A small image VAE, trained from scratch.
Model: 3.97M parameters, 64-pixel images, encoder arch inception, encoder norm batchnorm, encoder activation relu, encoder depths [3, 6, 3], encoder widths [96, 192, 384], decoder norm batchnorm, decoder activation silu, decoder widths [32, 64, 128, 128].
Data: trained on capsule endoscopy frames (Kvasir-Capsule), 5.3 epochs.
Rows from block 7 of the encoder of a small image VAE, named by matrix and row number. Rows with one number belong to one channel. Each number is 50 + 12 x the weight over its row's rms, rounded and kept within 0 to 99. All counts start at 0.
After each channel's rows are labels from the 100 images, of 14976, where the channel reaches its highest value: "responds to" is what is common among them; "colour at peak" is the nearest of a few named colours to the mean colour under the peak. Only what is clearly more common there than usual is listed. The data: capsule endoscopy frames (Kvasir-Capsule).
# r30: branch 2 reduce pointwise conv (encoder.blocks.7.r3.0.weight, 48x192x1x1), inputs 0-191
# b30: branch 2 3x3 conv (encoder.blocks.7.b3.0.weight, 72x48x3x3, transposed, each kernel summed), outputs 0-71

r30.43:49 46 22 59 53 49 47 48 53 54 35 29 40 54 34 62 69 51 47 56 47 45 41 30 54 50 57 24 60 71 58 30 52 79 50 69 51 42 42 46 73 57 35 49 49 32 45 49 53 65 54 45 49 52 49 59 36 40 67 60 64 26 61 31 54 57 42 65 46 64 46 50 65 42 44 67 57 56 35 30 67 55 40 69 51 53 45 36 61 38 38 32 36 53 60 30 46 36 40 44 56 57 21 16 64 44 65 16 71 27 50 44 55 46 48 51 55 34 52 38 52 58 53 67 46 52 36 40 52 40 59 46 50 36 33 61 31 76 47 64 65 45 68 48 44 49 54 57 37 56 40 50 39 47 54 52 47 47 59 55 37 42 54 39 33 43 47 40 55 44 72 58 36 44 46 42 51 59 55 28 35 33 65 46 44 51 34 35 63 32 48 38
b30.43:46 42 48 63 22 38 33 79 46 42 61 64 35 56 19 70 55 62 44 37 32 35 45 58 59 63 45 31 49 55 58 48 40 19 44 53 45 48 35 47 47 37 67 65 59 58 61 46 51 49 32 47 51 45 63 59 49 65 44 34 38 37 38 61 50 49 63 54 46 57 49 54
responds to: finding: pylorus
colour at peak: pink; white

r30.10:37 65 26 81 43 56 51 38 45 52 40 52 46 48 70 41 61 47 42 69 46 54 67 73 46 46 81 52 41 35 75 49 38 58 56 34 35 52 55 77 76 57 40 56 41 34 61 50 52 65 47 36 59 68 43 66 51 56 27 49 37 41 40 57 70 58 64 48 61 34 49 40 40 56 61 61 64 56 73 49 42 52 61 39 51 72 42 59 52 41 50 63 54 46 44 49 52 58 68 44 51 59 54 46 39 60 54 67 45 62 50 58 49 58 58 60 66 60 52 65 53 47 20 58 66 67 53 53 47 54 54 51 25 53 54 60 35 36 43 53 40 61 52 57 57 31 63 25 60 63 46 39 35 51 50 30 55 56 68 54 67 41 50 50 44 75 52 41 40 53 63 68 53 73 43 52 57 30 47 52 48 64 25 51 53 67 59 68 52 47 68 77
b30.10:55 78 36 55 50 67 38 43 50 49 56 46 49 37 69 60 62 51 42 54 58 51 23 51 47 53 56 57 36 64 71 51 39 45 40 72 42 28 42 61 53 45 81 59 57 60 43 54 42 76 48 55 62 53 76 43 40 43 62 39 59 61 36 41 59 40 55 48 28 63 47 59
responds to: finding: foreign body
colour at peak: pink; yellow

r30.21:55 67 61 56 57 59 52 54 64 51 38 32 48 47 69 53 45 40 66 44 63 82 44 70 46 69 34 60 77 32 55 46 47 62 55 60 76 63 62 42 56 29 53 51 65 18 70 66 53 68 45 43 46 50 38 65 49 44 63 49 54 48 52 51 49 44 60 61 72 55 43 66 40 46 48 45 50 49 56 64 41 55 64 48 52 47 42 74 51 57 40 50 61 54 63 48 49 62 64 41 41 47 63 66 52 50 53 50 22 37 46 34 43 45 44 49 61 62 68 38 42 53 43 45 37 54 54 47 63 65 34 39 59 41 45 42 60 46 42 67 60 64 59 68 49 42 52 43 35 45 32 41 32 59 53 64 22 51 43 72 59 28 37 68 26 59 34 48 44 38 62 49 46 57 56 87 55 57 51 55 27 48 55 51 50 55 55 34 47 58 87 50
b30.21:49 27 86 63 42 46 49 59 63 44 52 75 54 31 52 75 43 48 47 40 39 55 63 50 40 68 50 40 59 59 24 34 73 64 51 56 49 60 71 44 47 38 42 51 42 66 52 54 42 63 40 39 47 25 47 38 39 46 45 46 44 48 66 49 51 42 44 28 50 50 59 47
responds to: finding: pylorus
colour at peak: black

r30.34:63 77 38 50 59 51 53 47 54 49 44 21 18 44 49 52 59 58 38 72 39 31 74 20 35 62 67 31 38 53 34 38 47 64 50 57 54 60 50 52 47 54 42 59 59 55 41 32 58 46 52 53 58 67 57 42 36 61 48 27 49 40 44 47 46 59 52 52 51 52 50 53 52 53 27 56 26 49 68 32 30 49 50 37 59 51 43 45 40 45 60 70 45 51 54 47 48 56 49 58 52 57 31 63 60 54 49 43 30 60 47 39 56 42 62 43 51 45 53 70 68 55 56 51 61 43 53 57 53 40 58 64 63 56 36 56 50 66 50 50 29 67 41 32 51 59 43 39 53 46 40 38 54 53 37 48 70 53 37 51 58 48 67 56 56 59 41 77 70 40 59 36 35 42 50 18 21 30 58 33 68 81 33 44 78 65 47 58 56 49 38 44
b30.34:34 67 52 81 58 54 41 75 44 49 27 57 42 42 49 54 64 43 42 47 34 43 59 57 55 29 44 48 61 34 55 38 44 18 49 53 54 62 43 51 40 33 52 51 52 48 59 60 51 64 34 54 26 28 56 62 53 57 48 40 40 57 52 56 51 37 76 52 44 69 46 66
responds to: finding: ileocecal valve; finding: foreign body
colour at peak: yellow; pink

r30.24:27 76 72 37 45 31 73 36 39 68 48 31 39 57 15 68 33 49 59 59 56 35 37 63 58 51 50 53 42 53 53 37 51 65 47 65 32 53 40 54 42 48 49 60 67 43 39 55 44 50 58 34 50 46 42 42 72 63 47 44 75 37 37 56 51 63 54 36 58 47 49 44 63 50 42 51 47 61 52 54 42 54 41 63 53 38 26 73 62 72 49 29 38 46 42 50 51 56 64 49 53 45 58 76 54 57 49 76 12 42 56 49 61 37 46 32 63 53 59 23 53 47 27 45 46 42 39 51 59 48 42 44 40 44 57 53 51 50 30 40 69 52 56 59 61 62 41 48 55 52 57 40 60 59 36 42 48 57 36 51 46 37 59 38 48 48 42 76 62 66 44 47 54 44 44 83 31 52 66 70 44 38 52 57 44 71 46 40 38 45 36 42
b30.24:45 49 43 56 53 43 54 28 37 49 60 36 31 51 37 54 54 32 45 53 35 57 37 31 62 51 51 43 34 55 51 45 43 48 39 44 71 63 45 49 55 24 71 50 69 44 63 42 70 25 33 55 67 62 56 46 35 44 52 55 26 33 44 61 25 50 33 47 46 39 43 63
responds to: finding: pylorus
colour at peak: pink; white

r30.7:71 41 53 32 35 68 35 29 56 43 67 51 61 62 81 54 76 31 58 61 64 61 42 49 39 61 30 58 58 71 52 49 53 47 63 45 71 54 40 68 46 68 64 45 54 47 60 85 44 49 47 64 55 42 37 42 60 58 50 43 63 58 36 43 33 36 47 36 54 70 40 58 54 53 59 42 66 60 51 60 47 53 23 53 56 49 51 49 61 61 56 36 33 53 42 54 46 41 31 44 56 56 42 53 68 58 74 34 48 40 50 28 53 36 44 37 31 31 49 66 45 52 43 49 57 57 47 58 42 61 51 63 78 51 49 59 43 52 56 56 56 66 59 52 27 25 64 60 53 62 57 75 52 37 51 55 49 40 59 33 50 44 63 33 57 55 59 62 39 40 36 47 40 43 43 66 48 52 55 44 02 54 57 48 64 54 54 59 55 43 53 47
b30.7:61 23 49 53 37 43 62 63 59 69 69 51 57 42 50 56 35 66 49 42 40 45 62 56 34 62 47 62 56 43 37 37 58 72 54 36 41 59 78 48 57 71 38 49 31 63 43 50 53 54 61 27 40 42 42 39 39 32 35 40 49 67 59 47 51 56 64 37 57 56 49 25
responds to: finding: ileocecal valve
colour at peak: black

r30.41:40 57 32 53 62 38 76 24 48 35 37 20 33 38 82 51 73 50 15 42 61 27 53 53 53 64 88 45 51 62 72 51 37 47 50 44 37 58 44 41 51 44 39 54 31 57 51 50 57 42 66 30 66 53 29 56 65 54 39 48 54 31 50 47 20 50 49 38 48 50 26 50 55 45 38 39 63 54 55 37 36 24 44 45 67 70 28 50 52 39 27 23 39 51 53 42 48 13 58 46 37 53 43 52 35 49 57 54 57 45 51 57 40 49 61 35 51 54 45 44 52 44 41 62 46 64 36 43 57 51 62 54 48 58 54 42 59 46 51 41 47 38 55 46 68 48 57 56 62 46 44 60 41 48 48 47 53 52 61 46 48 51 41 52 44 59 51 39 57 56 49 70 46 38 61 38 42 48 45 46 50 68 19 59 50 54 31 45 44 61 48 44
b30.41:37 61 56 69 52 65 36 64 42 26 53 54 32 64 53 59 60 26 34 52 38 34 48 44 63 62 50 61 31 55 52 52 28 31 35 43 66 43 44 32 42 31 60 50 48 52 47 63 53 43 32 53 64 53 43 66 74 53 64 40 53 29 59 45 51 53 43 46 41 49 31 38
responds to: finding: foreign body
colour at peak: pink; white

r30.40:46 53 48 64 60 46 66 31 29 60 42 28 36 35 70 84 59 50 52 59 24 52 44 70 46 53 65 48 39 79 68 45 39 51 43 68 49 57 41 39 46 51 46 71 51 42 50 50 45 48 54 65 54 47 53 49 20 54 42 33 62 34 48 68 49 66 43 45 60 45 44 55 47 47 73 73 62 57 56 34 53 68 41 58 67 53 45 03 62 59 34 19 62 57 42 52 38 59 59 47 63 55 44 49 50 39 68 29 59 42 63 25 53 47 29 48 25 45 44 46 50 58 40 65 43 51 47 49 51 66 42 44 48 55 55 52 36 43 51 39 65 66 52 53 66 56 50 32 58 52 58 58 49 45 40 54 69 44 51 40 46 42 48 49 61 57 37 53 60 53 48 44 54 49 66 35 49 49 46 56 44 62 45 57 53 28 27 28 63 60 32 67
b30.40:25 27 46 48 39 49 52 34 43 29 52 52 34 72 31 56 47 47 40 39 38 45 49 48 77 58 57 38 32 42 53 52 36 35 37 43 81 54 44 46 43 44 66 49 68 29 55 39 64 38 47 52 75 59 50 56 60 37 54 66 43 26 48 43 43 47 50 56 53 52 41 52
responds to: finding: pylorus
colour at peak: pink

r30.9:38 52 46 52 53 47 48 51 39 65 56 49 55 45 67 69 62 45 44 55 52 65 64 83 85 46 54 73 39 63 70 40 29 64 58 51 40 68 36 32 73 50 59 46 51 43 55 48 47 59 53 57 58 47 32 53 36 59 21 50 42 57 53 69 38 20 47 47 57 61 43 38 28 46 55 72 62 61 55 54 24 59 51 56 43 58 54 36 56 60 45 62 72 64 67 55 40 70 51 38 66 48 48 48 46 42 69 27 49 36 55 64 57 54 59 53 31 40 50 70 37 63 42 46 51 65 50 52 51 59 48 51 22 71 52 46 38 24 61 49 36 36 40 53 48 64 43 63 28 34 46 52 60 50 51 42 47 51 51 56 34 65 53 46 66 49 61 57 52 43 62 52 50 67 37 52 54 50 55 29 55 27 25 67 41 41 55 45 61 54 54 69
b30.9:34 54 46 60 41 46 60 37 32 52 81 39 71 51 35 58 54 53 43 36 57 39 30 46 62 61 76 43 38 57 77 43 40 44 53 66 45 40 43 65 52 48 70 57 55 40 48 51 47 62 47 54 72 72 64 41 36 44 55 71 53 45 45 57 72 56 69 56 53 60 58 52
responds to: finding: pylorus
colour at peak: pink; grey

r30.11:40 76 55 45 49 32 63 25 30 59 20 64 41 55 45 44 42 72 33 43 41 39 68 32 57 47 64 43 50 30 59 42 34 67 44 24 35 34 76 52 78 47 58 74 42 61 42 57 58 40 42 71 37 43 66 66 77 39 56 53 64 54 57 43 54 34 36 64 64 45 52 54 40 61 49 60 26 57 48 52 35 63 47 65 47 40 52 44 49 58 49 46 43 51 69 54 52 62 46 60 37 51 42 42 48 56 61 45 69 51 54 45 40 44 60 53 40 43 58 42 57 56 35 55 41 43 54 42 49 45 35 48 46 43 51 48 45 34 53 38 58 51 46 56 35 47 39 52 50 46 69 61 53 55 60 36 47 49 43 48 25 58 76 37 55 43 48 57 36 50 39 59 67 42 54 78 47 65 57 64 33 56 70 69 72 60 62 89 54 46 60 59
b30.11:32 64 34 66 72 57 32 44 47 42 34 48 51 36 56 66 53 44 39 36 32 39 60 41 46 51 50 42 48 51 63 26 44 36 33 58 81 30 34 46 49 23 60 45 48 54 44 76 58 43 43 44 49 36 51 51 58 53 64 50 60 46 36 48 68 43 52 53 50 57 29 64
responds to: finding: foreign body
colour at peak: yellow

r30.47:86 99 27 99 59 40 74 42 44 72 34 36 55 37 32 62 51 70 38 42 46 31 65 54 58 52 77 31 36 37 48 47 33 52 53 37 32 39 72 41 36 48 51 67 30 52 39 23 50 74 41 45 41 61 55 57 36 35 41 45 34 57 54 34 45 62 64 50 51 59 56 43 58 44 36 57 53 43 46 41 41 53 63 58 56 58 55 60 32 60 60 45 58 18 69 53 57 59 47 65 45 55 52 57 39 32 55 56 58 58 54 51 60 41 47 43 55 48 46 56 49 44 47 56 46 62 45 55 52 45 46 51 57 37 48 50 35 61 68 57 48 67 45 42 54 60 59 52 51 39 35 57 59 46 57 66 42 53 48 53 48 50 46 49 53 35 52 35 57 42 59 57 42 39 53 52 40 48 47 53 51 55 55 49 57 53 54 47 33 37 53 53
b30.47:34 46 40 59 63 53 34 63 42 50 48 34 41 63 60 54 43 53 32 30 39 33 52 48 53 35 52 62 46 41 43 46 66 52 29 53 94 42 38 54 39 21 51 66 55 47 54 63 63 45 29 41 50 55 49 52 68 25 45 45 43 44 59 47 58 47 53 33 38 44 40 46
responds to: finding: foreign body
colour at peak: yellow; white

r30.12:44 51 30 82 56 60 54 55 36 65 44 36 65 40 33 40 48 39 41 60 54 46 42 55 41 52 44 39 42 49 48 36 47 37 31 59 42 55 58 51 54 45 39 57 64 27 51 34 54 65 49 86 63 52 46 56 52 67 62 56 47 44 53 38 35 59 52 59 44 30 56 59 53 50 66 50 60 50 65 60 45 59 65 53 58 44 60 36 56 47 45 57 65 58 57 36 51 45 41 66 52 64 47 45 68 48 62 30 89 48 68 47 41 39 48 58 44 49 56 66 58 57 49 45 42 57 60 45 42 57 49 40 42 57 47 47 49 40 59 46 55 49 50 68 36 48 62 45 63 42 60 56 58 44 55 43 40 58 27 52 52 49 41 54 55 46 57 56 55 77 50 77 54 42 45 90 47 43 44 63 22 56 78 64 62 46 52 67 62 55 99 68
b30.12:47 47 51 27 61 54 34 57 40 56 49 76 45 55 32 57 45 58 34 34 31 33 54 38 56 49 47 52 41 39 57 73 64 43 62 56 59 38 43 51 51 41 31 64 69 50 70 40 54 62 32 30 65 56 50 52 54 57 62 30 29 29 51 52 51 36 65 55 40 68 39 41
responds to: finding: foreign body
colour at peak: pink; white

r30.17:47 46 35 34 30 70 67 62 76 35 37 48 60 53 67 61 75 49 54 43 37 47 46 32 37 60 51 50 56 35 48 41 70 43 82 43 73 53 46 66 52 54 57 34 65 33 69 60 46 55 59 45 45 39 38 53 38 44 55 61 53 55 72 44 49 44 39 51 36 51 16 51 65 29 50 48 46 56 43 47 53 43 55 43 42 43 62 45 48 48 34 65 57 64 62 43 47 44 54 48 58 50 28 31 41 49 46 26 45 41 62 48 40 61 37 53 47 62 50 59 52 44 52 55 63 53 67 47 50 43 48 56 33 63 62 76 56 58 56 59 30 39 35 59 76 54 50 37 51 43 17 41 48 37 43 54 41 51 59 56 72 66 50 51 62 32 70 29 43 47 53 56 39 57 39 54 54 70 34 52 16 40 48 55 57 68 65 46 64 49 78 47
b30.17:61 57 30 63 60 48 47 56 73 44 46 59 33 33 67 58 37 68 52 47 76 44 65 60 37 51 43 39 58 53 46 66 54 55 61 24 56 74 71 31 45 44 45 51 41 59 37 59 44 38 55 37 28 41 35 42 42 46 46 32 58 57 62 30 41 43 41 37 41 45 58 56
responds to: finding: pylorus
colour at peak: black

r30.8:48 87 49 32 45 40 83 25 28 47 24 32 66 61 40 65 35 65 52 44 34 47 57 44 93 40 61 54 46 26 55 52 46 61 47 45 33 32 41 46 55 53 62 74 50 53 34 58 37 46 25 50 34 52 50 57 39 54 62 40 40 61 49 48 55 42 66 38 49 43 74 51 41 36 50 54 64 53 45 56 50 49 45 73 53 51 41 60 61 42 68 43 45 56 44 34 62 40 47 41 70 48 52 50 54 52 28 43 45 64 47 53 53 48 40 52 62 49 42 24 54 45 57 38 48 44 72 42 45 53 47 38 58 44 46 52 53 35 59 50 63 45 46 54 41 60 49 38 51 51 54 65 41 52 54 41 42 42 50 55 52 58 51 49 45 52 49 55 52 63 50 52 66 51 49 76 58 63 33 80 34 15 78 58 42 37 63 69 45 51 70 54
b30.8:37 59 31 61 71 42 42 51 49 38 73 40 44 57 58 70 52 42 39 39 37 47 54 29 61 45 46 40 45 60 57 40 62 54 34 45 92 38 38 45 53 33 68 51 53 60 52 63 69 42 45 42 72 54 56 48 58 40 62 58 40 48 45 65 66 64 52 33 51 45 43 63
responds to: finding: pylorus
colour at peak: pink; yellow

r30.35:34 45 64 80 46 70 29 60 67 41 71 83 41 64 65 44 70 45 58 73 58 67 50 76 20 35 26 60 71 54 49 67 59 52 55 43 53 55 48 71 51 47 43 45 53 70 51 88 46 46 41 32 44 47 61 43 56 55 41 62 48 44 56 32 38 62 54 45 52 57 33 46 49 51 30 55 66 51 55 53 68 47 51 48 55 60 59 67 47 57 48 52 16 60 53 52 63 52 42 38 54 49 31 65 39 54 42 55 38 63 38 46 45 41 39 57 42 51 38 43 55 30 63 53 30 35 44 54 61 47 62 43 54 63 48 39 49 36 49 43 49 38 45 46 57 71 46 47 68 45 41 44 52 64 41 64 42 59 46 55 69 56 58 55 43 54 34 71 47 42 50 61 38 27 43 32 53 59 53 59 31 47 67 52 48 33 51 51 65 52 72 33
b30.35:46 31 42 37 43 29 40 43 66 62 68 53 66 50 39 49 51 56 52 44 46 52 66 43 39 29 63 29 58 47 47 48 59 75 53 47 52 74 70 65 54 60 46 44 35 45 48 18 52 57 31 40 34 45 45 38 45 34 53 35 38 67 59 38 57 45 69 44 43 55 58 35
responds to: finding: blood fresh
colour at peak: black