A small image VAE, trained from scratch: encoder widths [96, 192, 384], decoder activation silu.
Rows from block 2 of the decoder of a small image VAE, named by matrix and row number. Rows with one number belong to one channel. Each number is 500 + 40 x the weight over its row's rms, rounded and kept within 0 to 999. All counts start at 0. Numbers have three digits each. After the name is the row's rms in percent of the matrix's.
Before each channel's rows are labels from the 100 images, of 14976, where the channel reaches its highest value: "top examples" is what is common among them. Only what is clearly more common there than usual is listed. The data: capsule endoscopy frames (Kvasir-Capsule).
# convs0: first 3x3 conv (decoder.decb.0.0.convs.0.weight, 128x128x3x3, each kernel summed), inputs 0-127
# convs1: second 3x3 conv (decoder.decb.0.0.convs.1.weight, 128x128x3x3, transposed, each kernel summed), outputs 0-127

top examples: finding: ileocecal valve
convs0.10 138:513485469495561525444505439516457518503420503474474550422488511515515491533399435548418458439481510494466548465434547530533473512488515458512540431513529522496491530516499497458448539546511482429513436484508529418508488520496475524476437478557458546479546469429475499538527475550490526479529506538492521531445513447459444364478475489515514508500522499531530531411420451506564519517544
convs1.10 127:486493534474418502536454539428509519476548567517543481579569516495485492468570547506522598571507492503516472532537455458444527521533516590462431560478524540549477481475508546554534502491526480503466536504519477513484566483529495479522535454420499474543500475552471570486510536514427485580525505495468474519516487489501580535513585533565526437478457474489484493478569544460432478445457

top examples: finding: pylorus
convs0.122 079:478495482448510437507501579497508507508496569523455486483498445462550487504567511563491540501509464598537504473382514445521417512511567498526523491567472462428553520529454518563559533507453530520494462460522505417436468473509510505480507598545544475475530531474454478446535556502489467533552515526468492519535492467569521424486421461555517539491461547498505474484508559498508493466562
convs1.122 086:528532474563524519478516516471569546518551512473486541536474546492537545531492544463545535577548505457506535545617432524460579483445490596497527532408575499485412490510542510538437466528496505482496504501571537520570540554486543471502480456474485497604458501534521528536507458524450501500484517461430493517481512489441513529503571515509473445485523556498493484480481524502471432504431

top examples: finding: blood fresh
convs0.89 094:554507506545496523511480425569491465471426445511445514539517465504482547517429497510512557513494458455538484523491520436491485528492440442450486517547444509464456489535472614476485501592517416451499486543485523510505460480551512496534536462520476514501449424434483464463502513545485460487527533477552467486453518491456535435487525543532537457525475488535475537472329448499519476508532
convs1.89 089:482543542562480477480468545497489485489553594551564521519498515500531484523601460508528507501513461617488530495486458523554482484459582623484586501499581490456527552513574490521484501444505535452547497462520507491518535507450494545446511519437505555502598567522538506440504478466532543526469475527434552470515504456555544503503511495509518521478512541528531471560577503501493483501471

top examples: finding: blood fresh
convs0.102 096:551469454426525467537517538532466513501471443524532481367407526502517519500489506507539502407451544523469489434489539517434487563459532513583466439527511510517531545480509551533454525444535525506500541475468507457538505535430501511447447486522539441518475499455561545518490508539495444479538480521536560459522527504501530540497455523472514510516462546481546406417531516405512477487555
convs1.102 085:518496468544440533489550483466520492516552530511464512541537468444549513482488461505504507615500544488541502505445486502528508427553463532426476547522448540486398487473471500430521520543495496441496454599558508539549512493493430502407499472525462488531518542437505479521495521498512549485504520426451416569528508526441466476515598478522456418497540475529432475549478468495500482479480

top examples: finding: ileocecal valve
convs0.51 123:530422530525474520544539510548484513478533470537529474573444487502546492538544527511502547525496469536514482537396502482532490522485521501468433435474446489488512518504494475526461551467506506418529482499516500395511494562464508514551480467512508472483497482477443552499551528515470485480556494437559515487475498588488535287495453506477517508494471534475461497460428504562498494518530
convs1.51 112:472620482491511477479544507454556488528520547400521466475509494521474482436470515542450550446572515521469442505571458446505545494521497497563530534498496494518541462489492584478518460462499480592482505506483474525494490504454462527438439495465507428514527529514483485493510483537460468544484495524420436497484465512499465601510490475580520567486570481512524512529574454392484508436486

top examples: finding: pylorus
convs0.47 094:475479487562492496529524445512451580450543555491527531478590538490531534452522477494497512528506504576482510468459497488556464500495479489442554468485486472467473485497511487542489515512534522531528502486534543434551492527466474501472526556444542433489507535433425502489566500431494517469434507435463480537512443466604542418528487461450535541469443509521522481445627520547465493505597
convs1.47 115:488575455461559477517472415503483534501521451466459561590474499470471516617502495474523511479519500463519534502557488535434566504489505542549513625476453494488511486555569539612477513502489471511476457475464475520468520471526574474511526428526506522495520421427479433511480477506513502491471501561537518495510513551469540567461473515515466492459456476525515494472402531532511534485445

top examples: finding: blood fresh
convs0.0 104:480527538481497508437484481484467531494537523487436480554556504550564527481486495496531515568538489501508485500578408526524569497460521561505570488515489522476456520508495557581501512554496560482528486505447552531568562555489465604480524490449441442540450505450440463529496543441527451519502485472504376507447491454470543521524548511443460508495467520523463455489429494571470518456520
convs1.0 087:531526508563560406548545506484497536466532517470469502521485532514542512568586524516495523468491548532497513474482483445514511450485509554484538548532484467503494500502548534524499490457485463463500496522569462493481598515518560489506523515485581584545520571462495534499492479477418428457491516469490550483575515535465409537384475470530477475460459495491471500486650517490528500503461

top examples: finding: ileocecal valve
convs0.106 094:503433506556489406496540496440473455515434516372472451522460511532582451436512499489504495542460482522458494432438482494564491449505520538465526488451510564488447509501493500425502474457500457488449538590497568512534456488553483473546568511475467454463503483493507495552497440526462458517465533498448513479519540452451479417485532538510500481417465472500454556554483452491500518441530
convs1.106 103:507550554485503555521482433524427474494572471604463514519491482507502525496470522529476457492469531445474492525452545459491497532485505446503522500564532479439503518512388516570533473525429537547578474491404546487490510460417466501500512485517577477488508474479478449545449497499541455478473539504582457478524507603540423552500553540499453513496470483477540509506523545487557553500442

top examples: finding: pylorus
convs0.82 107:508483497459456486481524421445500500478546512494517516461543455459616536489540541518468519373513473516509519477466496484467492555487517454516441539533501551428487543429515450479457471465496453527427473385503468492451499445536513407457504566499430540487604584558498450483480549539470464493540493524500484512473472497481476516530529466478495517502481507525488511449542574517519533540493
convs1.82 085:519524506569486488511479525538419529553414461529452502513466552524453560449532481539512536554498547469489449530485481584448521467494475556494611465463477437488524496532497605555513499577484515530540543569486558518531477555487471524546461514484586433523486440502505507539462455416531524457511544490471485500540527528443503481467510504470499468391517556469508542516500489490507492547517

top examples: finding: ileocecal valve
convs0.23 115:454467459518504517505508479555438545468551471538497502560529519486516528505471493542487451456498492553561490478421465471477487543473479484523425447530432494526455471500478547483435551526484433496542497501496538467474511533477550533519493505527553499500523462411432522497567494514546490452486504471574553494467534582495543338516453489511555451498490524463504503435397522520514475553555
convs1.23 097:517640568486503519481543502465546463546439555478523515440495481515464485465506491510468594482536456524457493447593493493530516482486540549524522519482524525455550521483508536447476467410526541463464510457494470497428480504507430494435490479442437494523513552544465549459498548524442525548519476540453418461523491493519481566485475490482501596456538505491520462493561473462485561427507

top examples: finding: pylorus
convs0.1 133:483459548543561473537494498471463522477511502546492535464501548499538533501537514470501481570500471554486554533399461478470511496475536474482485565541525497474524548521571511551436552536489514423496490466506538394446519574532509499490499570489479475459528466455412553462533538432496461486559530440504510522521502483517514369522545486502572481475439542457562476501412462530498467500495
convs1.1 121:504519463413405504536502461532502515568570525437499480542517488509481490474530554513522523483524525487540463480564487522482541541521504523490521450491495536522416493512428523545625499478526531572524551538537518531533522440461562481491498461522539518502434489464485461585459492548476548529449457531512512504474509563485503594456440500559439510488518437528472513506554582435481535452462

top examples: finding: ileocecal valve
convs0.85 094:501543495501557470488545490475534524473547542492427495514538532489563535465528528494484520505507578503466471518497497480496535441411529506543499481506566453456391469576523528555516515518462443499464412454508555545445557515478535525492531496497506465549510504496391463444528504459495509480431551508433521548532541554505490525570547433473482542458539458503480518419597530502454511480473
convs1.85 095:576505523503472495521468544444514475563490478496488524582501498486492464516458458557579564458495466534547542501512509467535474507497482533503541555495467463519534491520503457514457531606463543494525497517528504444526552501527440460515467498465514520595492535473520542499539522492456474471581476568438504463467529433560586498425467467520556437501403609463476548482475544467482466506472

top examples: finding: ileocecal valve
convs0.118 093:531499507522455499462538504478548513490556552455528467486549473489516496536528574516481549545451504548555499561525524475514491528536382470477499493497452434517472476466508513405544517431521457516476437457459530510512450553545519507516568469509505479529503527461486495460615485479489515463403489466476453538450539471529528479535423490420527562467469467527485597494560480467493415484509
convs1.118 081:485471514523590476519426503554480511517403461503489471547509561481460487483482466485537546434571470472438484474417480517458508454419513484540481547484552444469498534561555418563415465560501526487568492494549519456526525464492456496481516538424514437478522486556467534468448544505489461484511539487424572511516472464494536465520497492560522509500545592465487469513473471526514510565502

top examples: finding: blood fresh
convs0.105 081:535576500494460465515493537513462469540437462513516506478532493505460518524549449488449548534507451527530474529459489500536450447535456502515505473553550516464507512511512523416528514515481430401476475481473485495575533486577455426571471509469451422493484454471499520502487500480447533462417528483470524508497528470542516386424467549556517477532552499515522540539387432479539475472445
convs1.105 084:459416528457508490476448489538470523476537600488453494510470549495473527462450516503539525372502522473456516514499477512406547547441477514547475488471425524545451511514581493520535506506501587556563525503486554447524477489498498546408521421526541460535527496543512423516523493545548444549506466456546472528477521483467497570492448522506563540496450524458484524469522515483432491471508

top examples: finding: blood fresh; finding: ileocecal valve
convs0.108 127:514545492499502463502511470417510461528426455483476461385468554505545490523480497521523515542482496496522520514490503485565515469512504492485492437498508540463507518516479572508479542480483474382558521539507521494494509520530504491531526450546511467471525355452486504531479501476537404526494535509501535449479501435504470403534503488489490502519498568508520465540362478458512419426555
convs1.108 136:452456511483500542472499494587461516439622603592479548523536421507498490509477476510503524477496497507457489506518529531517517518428535486518446469574468431516524500490475451548561510508470593600557443503521491496524526481453488511482538472457557505458529514510512429490521520484487552463476515486520494501524518554512478532488490516435497550520524483451507512529636509474536498433435

top examples: finding: ileocecal valve
convs0.53 093:499444520540542562480532486535473502520449459484485491434481557529503510492470557464550524515491468452506540478536509530541516458477484505489468397524486542512513523549548500507451503526438451403511495539524464498525515514544541556465532430480439505493442457459515501543516456457451425472515531474526529481519523446483550347507569469427435462499512563475514533426467496523573546483473
convs1.53 068:498530506501456440527476436522518541475585525429551535506499476525502428489569430490477498498512516504458468510490435507494535565517572540484525571445509466496469450529473533580471503458467545563496549507449577462419519492509547425517546538463498556516575460538531521523494498497574464506465513544514454427489432530495456623440470493526514551488471448504546489519523515491505493464489

top examples: finding: pylorus
convs0.79 072:480527433491429443405463490496534543452527529536540496535512464503496551504490463495473540520524540569493511513574461467464530544480504545443466505535491398537410495560486484491505520495458526491508480462546510500470497506534552477516528424484527502518508540586485550498508528542463518484480527523446525514476488465383460631436542498491511508471433534531483485437579485442457554505492
convs1.79 067:529476494507494565510533521542485504523523493490487540433490418468488484485526500507588490502464468467522490438506507546618444504530535439543453532528590468503555526490522452425488503463488458480499438431584466472494571476526486530490443508488474528496466532500479470477537474510479489505524513453532478455510494500560526390545411457536500483503552457463508501529390425485555487558451

top examples: finding: ileocecal valve
convs0.115 106:535506504509555547482539460558456494442445497462516522423474499488525496502429494535493480459567513469490499589453498499443484509456446515513448473494537533490530526517500495479404524560522490433505466480449531486507504505490531553370503384510523496496471446479504531559572542499498389491455540493544473457488500527463537511463532521492524451542430551441459457487425445483525474531500
convs1.115 100:467525513523488499479487558453490521518523496494479477404578508519478428474598467529487472511484505515504508485495480543575463494513563515556531544552468484454515494533444556477574492491461467517492474496548427478495576487511502480606525557429493495495535577539473506424502471444458518501526549547449519532524528469498419494493535351504534495442525511467480524497516515509422530539527

top examples: finding: blood fresh
convs0.95 118:517529547508511418504458461501507493527455457460467477446535486532522511502479483505461504523496466518525414529516442510518507455548489479515483427504532531500471536502542520401522544516502468384513513493469483541531495532588502538577495473578492418522497413479529542525478457499508459531470547498493528489512517406502497472513487490519512512496508494446492486573310500454527468463473
convs1.95 128:458408519480477570502480505542425506465569557532481539521492523480479483510446508485518468508444501498410522531481569463474534501465520506493495472455466441502506486530419473518551488524487573585563506514491517453564489433455467461451506415477526497467472535500459402472507477529509532472524526418488487506512512560491471499472429585460539516497447474432508506442620519497515473492476

top examples: finding: ileocecal valve
convs0.35 085:543440517508568464512478469414489504527428467449462536403455573472534533487507573439525511485523489506469457527457510408467467535525524514506459521481506543455534505495549543555393541494511489463460547519543464451451527543551492554482481470459497478474520475518512500474509577536453402459567553503481516520466551443521573534498503514511511437484456427573475485461479488493487489460513
convs1.35 081:505482468523465535482512480543516497519601521479502492444450469519565477508433473481453520531523501533532487467474494511491528513461510530534549473524562508515411507532418392427555487501486524450569446494565516474616450543475578500510507529548487524503494493522491486521505422443537555499433450479489535543498421513497474492585518412497513551509495567463499494509538545517541512554457